Rows from block 4 of a small image classifier, named by matrix and row number. Rows with one number belong to one neuron. Each number is 128 + 24 x the weight over its row's rms, rounded and kept within 0 to 255. All counts start at 0. Numbers have three digits each.
After each neuron's rows are labels from the 100 images, of 14848, where the neuron reaches its highest value: "responds to" is what is common among them; "colour at peak" is the nearest of a few named colours to the mean colour under the peak. Only what is clearly more common there than usual is listed. The data: photos of plants, animals and fungi (iNaturalist). In brackets: how many of the 100.
# fc1: MLP up (model.blocks.4.mlp.fc1.weight, 256x128), inputs 0-127
# fc2: MLP down (model.blocks.4.mlp.fc2.weight, 128x256, transposed), outputs 0-127

fc1.48:119146080094126140104105117183107110112124146127128111136126096098141131131118100179147130115089173104109106136119132112135135124098099169133142154123129127118152131158116080113119131149146166170149095103132117117135131119102149115121096126116131155183099088170126169125166101140160122127099128097097119117121096164142117149111119126134095168101134177188128134139161123128089139172105
fc2.48:150113125145137099077120089085138101137165104142150107175148157113129127140083106072096137123135107138107164084103110149116154098169107147133112075116134124101096148147156112093150094118084121097115148128095163105155111114089141118113135110125103118106155134086134097109108137114110099110148135145180122132140118132143136129105173147131128110106134070145153117137143107130144154147136
responds to: class Aves (94); phylum Chordata (94); order Anseriformes (37); family: Anatidae (37)
colour at peak: grey (84)

fc1.116:162141099119135135168128184114137153150126102128153076116124126122114109119090124104143125149152190137132126151089174149137174145145151123120089079143138106130091119169124093129166091151121163101148132131123134100141182122142114139125099134145114155120133161137140120108118150137124135141130139127108177097098094121125126197107158143109156098118128116143115150162110131126115149115068
fc2.116:117124160139171093105125151144173103106105143111134131142112162168093114118136136090142144114093169127111150124132130141163105153132187114114137139178128130095141131121128142103154144109117116147135147131150097119155138157136157101118147073146095161115150114125093095133165092116154166143138138114152082166132129084138075103098127157127133175139135132128124129121119128110161142160186
responds to: phylum Chordata (96); class Aves (94); order Anseriformes (37); family: Anatidae (37)
colour at peak: grey (84)

fc1.121:140162142175152120125090133116115126155158133142139152169151096119133143142153132135158130141109158141127129143153113078121155126105073150119136140176141148143120120149116115123167134132123158130115098141138141133140100096129154113159106081142189082130132113126057147132110081128130146161155135116174088095118124135117120135119124133080095123136115121181142131123156189163121142115120
fc2.121:135094088125132113151151130146143124157154131183117139195091149142133143121086143132134122152129080130153138146081117099172159144098128151102112136142168077129124100128116125156104122111101109099140105094171122105088136155157145130106143115143117101104124135129087113092089099119119164110125118149123141091153097150151140135144151143148127112157149168147138122129094142101148103077111
responds to: order Anseriformes (40); family: Anatidae (40)
colour at peak: grey (86)

fc1.224:140102141113134130184123125146163133093141144162116118130091158127145136177133110126150118136117155131142130115141099098091098105145119112139123057108169164109124140134158116130146108167117152129165125117149134196100117180136133136082114132123098098080123154159112126130135122124142136165118122159126113156128117142101095157081147124132123080137146112082155098120111182127135112120152
fc2.224:088104160134103132153152132123085142132122116068098127092113086145134119103110130134142121064109159129140145156138142153168115153124159180115103169114095102122099091135101117097134150163094101125071129115103111122122156123113131084112119162093171131157131119112132113154154153129112115100113094099171127172110179124134168119133112144133138139133124136117113148125123142168127121114139
responds to: phylum Chordata (94); class Aves (92); order Passeriformes (62)
colour at peak: grey (87)

fc1.134:109131101110172148108098127114120113156103149100166159165091122125144128142102135104109107160191108086146144121123155101121148184123085109138129141107141145103165131110150164141109165161146164100115182124109145165126138100112160124116107122127168151086106108119138114104111106116155124085121084131104123113109141136113085114105153153119164118130112115168125134144140177137151140147134
fc2.134:108103128136141148143113080114129143155116169127142100144118168093126116113155120138127126128110129135144153146140088169146145129129109104093103120129131149140092153114114110120138086087091142119172104152097147092119127147111175162161123093130102134100110120141135147186132079122139167150074117139134075143102134148134172147165091132121174112160090153126124157099125128105116107153119
responds to: class Aves (83); order Charadriiformes (25)
colour at peak: pink (29)

fc1.60:146144143159083119122115094107097098161101113175076112126141123104178168108181125088141189181119127103116133101135135119129103096113098114115145124074108165126117165101122141128122164158141138149098158105144147125108140118136138138130124137109097084136140169110131122107130155129117127098127120117139159169089100129143112117132187117111125121137150134098153087144132131136120166114116
fc2.60:096100140140145121180099161155165124142107127128119124137170085102110144135122145146149110107130167096163136133109125123129099178140114150141134114110182110113130141161133132136139136117141085119137119152111132124162184128136098113155113112108122115082124137140104117136133101123128166127145093057115127125161133096109128118146109073089135150126095149157109154064123129173134089141150
responds to: order Lepidoptera (35)
colour at peak: brown (52)

fc1.29:143139109121116111139118107103150130158142158122114099164094144120088115178138095139125097132106153134101103128109108086103138154168097184107110115128148160146127089152128140124117122102151132092079143125093164136142092123177120138140095119105159119146156139178113086176134144132163129142140135142146179164114166140117125138133131179112154145118131132108145139133185159135125111106128
fc2.29:106123122113115165129143133216077125132110136137133134109138108109100142152092099116087095115131102117148150149071159100154141129141146128157125162181122135166116126164162136113133137127114130149142115145197121128128110151140131138145124134151126078103122130144136143101115128161116095113130136151086145104105079125159133133143173144119129105154105132162126168138139103149117156164168
responds to: phylum Arthropoda (64)
colour at peak: pink (32)

fc1.113:145117131142168124134101121126123136118112159074081120095163115156126075141127120129117086132142169145074115168128147115129128153091120082120115069101126165143130128119119135142134153144115092132095158139179145132131145140125160106089127101143130105146176163122110118122115133145154150184143137123130100106135156136143113137147120137186112142126141135136141153131088091086110130077141
fc2.113:134101089139105108105104108137128104147133138146156177139114158080104155121140146115135107114137104101146145084136130141119131117148110102143108123164148145101103123093178124150140091089151153101163127159049176108138152113148124106114173154133146114082120149166124132127133141097105107121130118172156116167122132109169141079112155155123123121118134130150137085156133132156126125135095
responds to: phylum Arthropoda (66); class Insecta (65); order Lepidoptera (31)
colour at peak: brown (50)

fc1.22:102128122157120122159136104127140156134161154145152139167130101140127109141143173117136105219148125155162124142170096119122115123125153136130144135110088128128145132142123132122098112103144074147099096121108144104137152126118132145152094114150136101154133119081144114081100136147166118179090146097140154129090130114140151098115116085169129124157120106138111117167163157125137102088163
fc2.22:116106122086080145127155116141109139157124080140128099126167129138181152120098154126082176105148149166115138101119178136107150119131099093152072119133105105102168132121178110135143107186134161126141102107155124129137108122081147098124089165119109118122079123139133104133126114120112115130125130122108135109136145094108126103103173161123127105142144145107152172131149136140118095125104
responds to: phylum Tracheophyta (27); kingdom Plantae (27); class Magnoliopsida (25)
colour at peak: grey (82)

fc1.69:159141122112148113121122127150125124113152144127100101134153119100119147099104147140161133128118186076104131100112117173138137124132127109140135166150142130108136119183122080126185131147129163141127144133082110166128125137085127129162109113144158107142119177143082139081176141141144154138136091106139112144158179122149111133139125112160122173131149071155122139141140108130094128078122
fc2.69:158121163127140121114136143136131159135142111123152102137134175145166154125154125129099132116072102152084126143137121122102143126118089150128112091110092122142118124152151141124157136104101092093141181147096161096126120120140100111085132115110096074142161137163110112181091120165125111159131143130117130088131106146100096125163106130112146116129135145158116094082091074097107146117110
responds to: class Aves (87); order Passeriformes (50)
colour at peak: grey (78)

fc1.6:095108176085138131101111170168123133102110137123085122133132101130133113128104134156129161086154111101167126141141098111129117107129073108153106167094147150133116120121183137152165147126109120090165148107111123100179158135130136087143083131161187116114168164126134147120093115136161126161167143118129127116128095102176102123135138133123131144142106159135149136142147132160141136109140
fc2.6:173105149123129158142128134097157098146093093154142141164125163101124130103142149125120128153149152182141143131145147140142137131131139169118161136110115120139144108119103164125143146161134112099116107136161103131116116125103111095166117126123155077130098162121159131172126115092115177106092094169141119090157159129144114167153159148169121156144164097125109124120168103090176141127159
responds to: phylum Arthropoda (60); class Insecta (59); order Lepidoptera (36)
colour at peak: grey (84)