From a checkpoint of a small image classifier.
Model: activation gelu, patch size [4, 4], layers 16, width 128.
Training: soap at rate 0.0032, 20800 steps, batches of 384, held-out accuracy 87%.
Rows from block 2 of a small image classifier, named by matrix and row number. Rows with one number belong to one neuron. Each number is 128 + 32 x the weight over its row's rms, rounded and kept within 0 to 255. All counts start at 0. Numbers have three digits each. After the name is the row's rms in percent of the matrix's.
After each neuron's rows are labels from the 100 images, of 14848, where the neuron reaches its highest value: "strongest on" is what is common among them. Only what is clearly more common there than usual is listed. The data: photos of plants, animals and fungi (iNaturalist). In brackets: how many of the 100.
# fc1: MLP up (model.blocks.2.mlp.fc1.weight, 256x128), inputs 0-42
# fc2: MLP down (model.blocks.2.mlp.fc2.weight, 128x256, transposed), outputs 0-42

fc1.85 097:104191100118106181076126101164130075145109145141158125131194107115159141103104182157155106157142146076093071137196156138143167123
fc2.85 101:205110178167099073188134171081131137171194111124184157130126149142080120152117150136113142095140114153110197133056102119104095141
strongest on: phylum Chordata (94); class Aves (93); order Passeriformes (61)

fc1.75 089:135189113169132126108067121144103136141078128141117116123062127079056131148112101121127101085141067099134092125129076135170122193
fc2.75 087:081137155126094137092134123097144122102225163127088117125105111113139082132127135103118124197154120160131140217124137083138107146
strongest on: phylum Arthropoda (62); class Insecta (60)

fc1.39 096:094173112110061100198133151104129152133188147124069116129090126160079134123109110127168108138169137131147100140222093114059157157
fc2.39 115:190092144093207117146120160136140157136097131156170143169185120173113056157145126094132161138115146089109148105089134141141095130
strongest on: phylum Tracheophyta (29); kingdom Plantae (29); class Magnoliopsida (26)

fc1.209 111:133130098100118163144077149147164117216081095163143084092168166085104163090158141087156080157077113138083110159138142100136140142
fc2.209 098:118093128101154158091136093162143092086121142140127050151106136170094084091060107120143119107102081104105113125118144108092133155
strongest on: phylum Tracheophyta (27); kingdom Plantae (27)

fc1.54 095:113126130099162131138163122123128119069144089151157113108157127182160158121103160193141075135097138107104146111140101107066100154
fc2.54 098:080141152186190154175082135127129126125140180114124098125189156125112141121151120071157130115169115058111079085120108159148176169
strongest on: phylum Chordata (93); class Aves (91)

fc1.230 094:190130116181208191063115119180147127106105085128155119153095118108127057075140135117114156150065163130072120179122095095133133120
fc2.230 107:124146099146111063178113095049146152166193110162140107108152141165085091116130125133116164124162140050111094092136174089111117132
strongest on: class Insecta (66); phylum Arthropoda (66)

fc1.81 111:119131126142169165234136171082191118141135088169079138132096121086089150177126124158177192084132108141150126160169108107124140121
fc2.81 104:169115128160049095154159020089187124118094102062158093123130108156138124114132072144129057159127169127098093117066111128131125145
strongest on: class Aves (84); order Passeriformes (59)

fc1.19 114:128124067201149107115132149131114118133105084115201126113143125115152146046155109135151104116160102136186107170137054095102167122
fc2.19 106:106127066154126104084138102129213121188170202182141117099155131148125077133104112141155127116124126117061084107074156168165103136
strongest on: kingdom Plantae (30); phylum Tracheophyta (30); class Magnoliopsida (25)

fc1.175 093:125135108168145153156106117127089168124122124129094116167139105078179095155148167100134114136133195112172162127095152055167147125
fc2.175 095:131142111127077157082132066103134130132122153126107131165158168150144169107161106114088128086130134120097164096115087194145160194
strongest on: phylum Chordata (92); class Aves (89); order Anseriformes (40); family: Anatidae (40)

fc1.12 099:154097141142128142172134055133132195118091130147085087083137134093144082158067100077160155110153153206152112169146105077109119097
fc2.12 093:153152116166152119046115145126174138102092157130146155113150138122112110149134157132130100105118148134119149106163165188127123148
strongest on: phylum Tracheophyta (25); kingdom Plantae (25)

fc1.223 098:100074182178148119099093176146122135133090133098050106119121190111150101185184173076156158138157125133113160146191115079119092102
fc2.223 096:099110108127177090115155114166100165158224129111154165113105077080185143134049143132115064070100115104142133167088066119165120193
strongest on: class Aves (83); order Passeriformes (52)

fc1.167 102:161110116089143147136088138166087198064087136111089135123064065134129090121123119159159156133129137112149118139145148056182146156
fc2.167 098:187146128147138069154094097180157129141096131161162140164086123171144138161123160094143161115132152078096156141158180150058165137
strongest on: order Passeriformes (54)

fc1.218 083:108155169108129080148060110162129072082120129131074167144197170110092119112156157162113102097132137101098130185162134131136115133
fc2.218 089:138104169181180162108169157113177171140097133146218132092112121186108176127145137082143142105096117153132100102113078083121112157
strongest on: phylum Arthropoda (67); class Insecta (66)

fc1.199 080:075073129108096144133139111139111091099107051233102190183118124123074059074158103144145169097132162162135145098141147134150146075
fc2.199 095:165193113152156133113171111083095120194136140099118146090095115150181185119127128145121125158041115096107109195128084150086121177
strongest on: class Aves (85)

fc1.59 102:152123121120083138159121165216104113139047147178099157157151151094127127119102118083111105113134115134129162124118159037146174118
fc2.59 089:130097092100147112107113117124165103107165111122147105086128145199134108082096114143152146101105152129117130142173066199149131128
strongest on: order Passeriformes (54)

fc1.135 126:103140095170175129150145167120123064134132163164124091138191089165137131084176136131123118130098101139161124181108103127173124082
fc2.135 116:204127152163171141081091158175127145083102136159110141159144123095145109124086152099140127123165103089042082166111112093146125157
strongest on: order Lepidoptera (33)

fc1.147 093:118114162161163077073150157130124141155095112138080153079187161133091125113079136144075050117045074108076114164131137145137142126
fc2.147 098:157128154112086149177084056096117153115093180135165166095126132068085094140174052083147149166119166158133148172141094083104105110
strongest on: phylum Tracheophyta (26); kingdom Plantae (26)

fc1.114 092:125183120122107130090080095134059126094106131174206176230099110090165129090059084136132109150174138139141102137109138153133150128
fc2.114 088:096104095110112181135133119132119120141160108085125089112143117101108170123135128135123195142123087075104095131121107107102164126
strongest on: phylum Chordata (92); class Aves (89); order Passeriformes (54)

fc1.49 094:163167134127130150126133099131143114148171129057139113037111115165164147129129104071154128090109130088140132128122059085090126161
fc2.49 111:079155135161127133138164167029123113107115110198133181114066133124141101145078143151124182108142151185071116197106184113144176114
strongest on: phylum Tracheophyta (25); kingdom Plantae (25)

fc1.69 089:123105122110122161122135109137160113101147093154112169148073157167165148076111063118129096171120080075115177119165099080161148100
fc2.69 085:117157186124071081164143137072077123107165147115159090160130091140143088221091156152114143165185160094123110134086074125112076121
strongest on: class Aves (89)

fc1.197 090:110093153108094107187198073126100116104161138090131098107080170150082144126112106078106124138132189119186180156117132105114125082
fc2.197 094:132186126128131160093115067087092089161165101162130111204115119160088230125136108115119154086094133114112111100179117133119091128
strongest on: class Insecta (62); phylum Arthropoda (62)