From a checkpoint of a small image classifier: 155796 training examples, 51.3 epochs.
Rows from block 4 of a small image classifier, named by matrix and row number. Rows with one number belong to one neuron. Each number is 500 + 40 x the weight over its row's rms, rounded and kept within 0 to 999. All counts start at 0. Numbers have three digits each. After the name is the row's rms in percent of the matrix's.
After each neuron's rows are labels from the 100 images, of 14848, where the neuron reaches its highest value: "responds to" is what is common among them; "colour at peak" is the nearest of a few named colours to the mean colour under the peak. Only what is clearly more common there than usual is listed. The data: photos of plants, animals and fungi (iNaturalist).
# fc1: MLP up (model.blocks.4.mlp.fc1.weight, 256x128), inputs 0-127
# fc2: MLP down (model.blocks.4.mlp.fc2.weight, 128x256, transposed), outputs 0-127

fc1.31 086:546562497482534504516513526475518560483518532571437466488483545491533418505493406530524476531508570496574526534443446543509503465485547552481443451522489522453469503499501516451531431547518423516472547510542477541456577513490511531515529511485459474517434497525442506474530503506576525470471514513516491463510509539512593594484437531461608489448515467550483520468543591476550448518479
fc2.31 084:448490552521449517525493471451482493516508499514416534576554506465545459481564473551571488529444413468477550452510509478560510502475492437519488451445503595441376515512527518520525440500497492465481537523544557514524508508498528529531495476383550505481540486507463506576459474575486562540511458500380481487518512496509540504552499482545476425461472532504495513482486552487490491495494
responds to: class Aves; order Anseriformes; family: Anatidae
colour at peak: pink

fc1.52 098:512486521494606536414452483477490520475514552469483482414430404560544492549544540481552488506511489529438499486521470485497537517575477441481467493455541505538509515440458484522514529518534488442491525436525497552546448462505506428548477488467554516576523490489462543571455454559563460505524485500551537524519530456584541488536519504468511507487533557445563508584449494467518520470455
fc2.52 091:475485541533537456559477494545528447430517525485464539463465570533474517508521455519498552468461460608476485498512481499520487502578531498546518461543529486447443460569461526464501478477507464588481494529421553473466450543519556494474522560517523521511466482419506521506518431482481459512476575529423460560521472498498541459567426497510541475557569488545510582567514501453517466560506
responds to: class Aves
colour at peak: grey

fc1.211 089:479566448497562489506507445470467513545440516527515537494496559508463537472512511475537571510533498454447487510570605476466531523496518512540535483469533466555465517476519499493525493510537452519566554545479471461476492550504447488468533443484467483447470513513455435572565566542513519497527515555487526527492573543467446493486518480556493604514452458543536478529512344480456538537466
fc2.211 098:511470466526495452502468493571526510459512477511482500522477435547462480516455510541487494445503552513566572497479407482443500547489429543485580466544485593529505469527570551538502558482421491508469458537485461488516532468517532489530448481412464516493532538459486579463456495523471521499464542542441385404513486429497481518532507489526477452466528507440503456516454527554509483436529
responds to: class Aves
colour at peak: grey

fc1.102 092:458561541547479466503548467432513481468480468484466503507426469486516529495530606472546497500488518446539477557475440432498447533508541464508407460440544434483497426401533522544554565565522547484478416495540552521485566447485560531430485491448467484524505484508461418500480508522496491483487480434510522552526564501509471505488538512556495455493476440550433487481469497483473516527520
fc2.102 091:459527568457533475573457510481557510501509506492555498516495541503455499472479505515513485497501482501430468532457481553603554543516557413492542500470492497456485468598535520456506486535489480510517515499528452494504584530597449476513516533527477521514447497510506396534502538552432481474544555459509526615541520550528482518556498543482536522405555551468445503530497467468527466456550
responds to: phylum Arthropoda; order Lepidoptera
colour at peak: brown

fc1.76 095:435511620445492465519426465555504501508500443465572462482561478457472466505489501421500523455542473437475455526508515518500481509540452505481487539517528464566512486447462522548521524479558495505395488518496506527534479522485542471506447549472524489542453447497476489494424457566479432458474475461522532458473461485567561450446425526523500518505470529558482422537464467561520548475424
fc2.76 098:530484451598502532442578455487508533524554472551469501460511463483511497504508531503507504469405471413519514428520471478429498493428463484460456574470576558485502545557479501536461538594524473494533460492515514464488512478535531535563503437542477521468466525449529521507521492490491498523488495522451517541477502441466514397514596501521450384501490521552536511508527530491539474566529
responds to: class Aves
colour at peak: pink

fc1.155 092:490492472561538478512512518359428530470496508501454516493537516458502540499535570540521498489477510500559542523538498510478436505613488495535486534437406479554462429490472505509507519526472516530489450517499581526495505527510481521439438519434518540528476584523451523395558438555462487514472457548478506483490534493430493513558519469521492522572564481526512526471541519511521478445559
fc2.155 099:538469514461542569529500467512488542566488453438482451531561478512559458531546473412522439479455470533501507535485427501486489530499555596468453507542475521515495459493529536476530479482428446554517542499500501499499519502495567413541522512521477443510483476482458513522534467480550555518493550459522476522563515417556449396450474548423511463494505568439503556525481463522570484518557
responds to: phylum Arthropoda; class Insecta
colour at peak: brown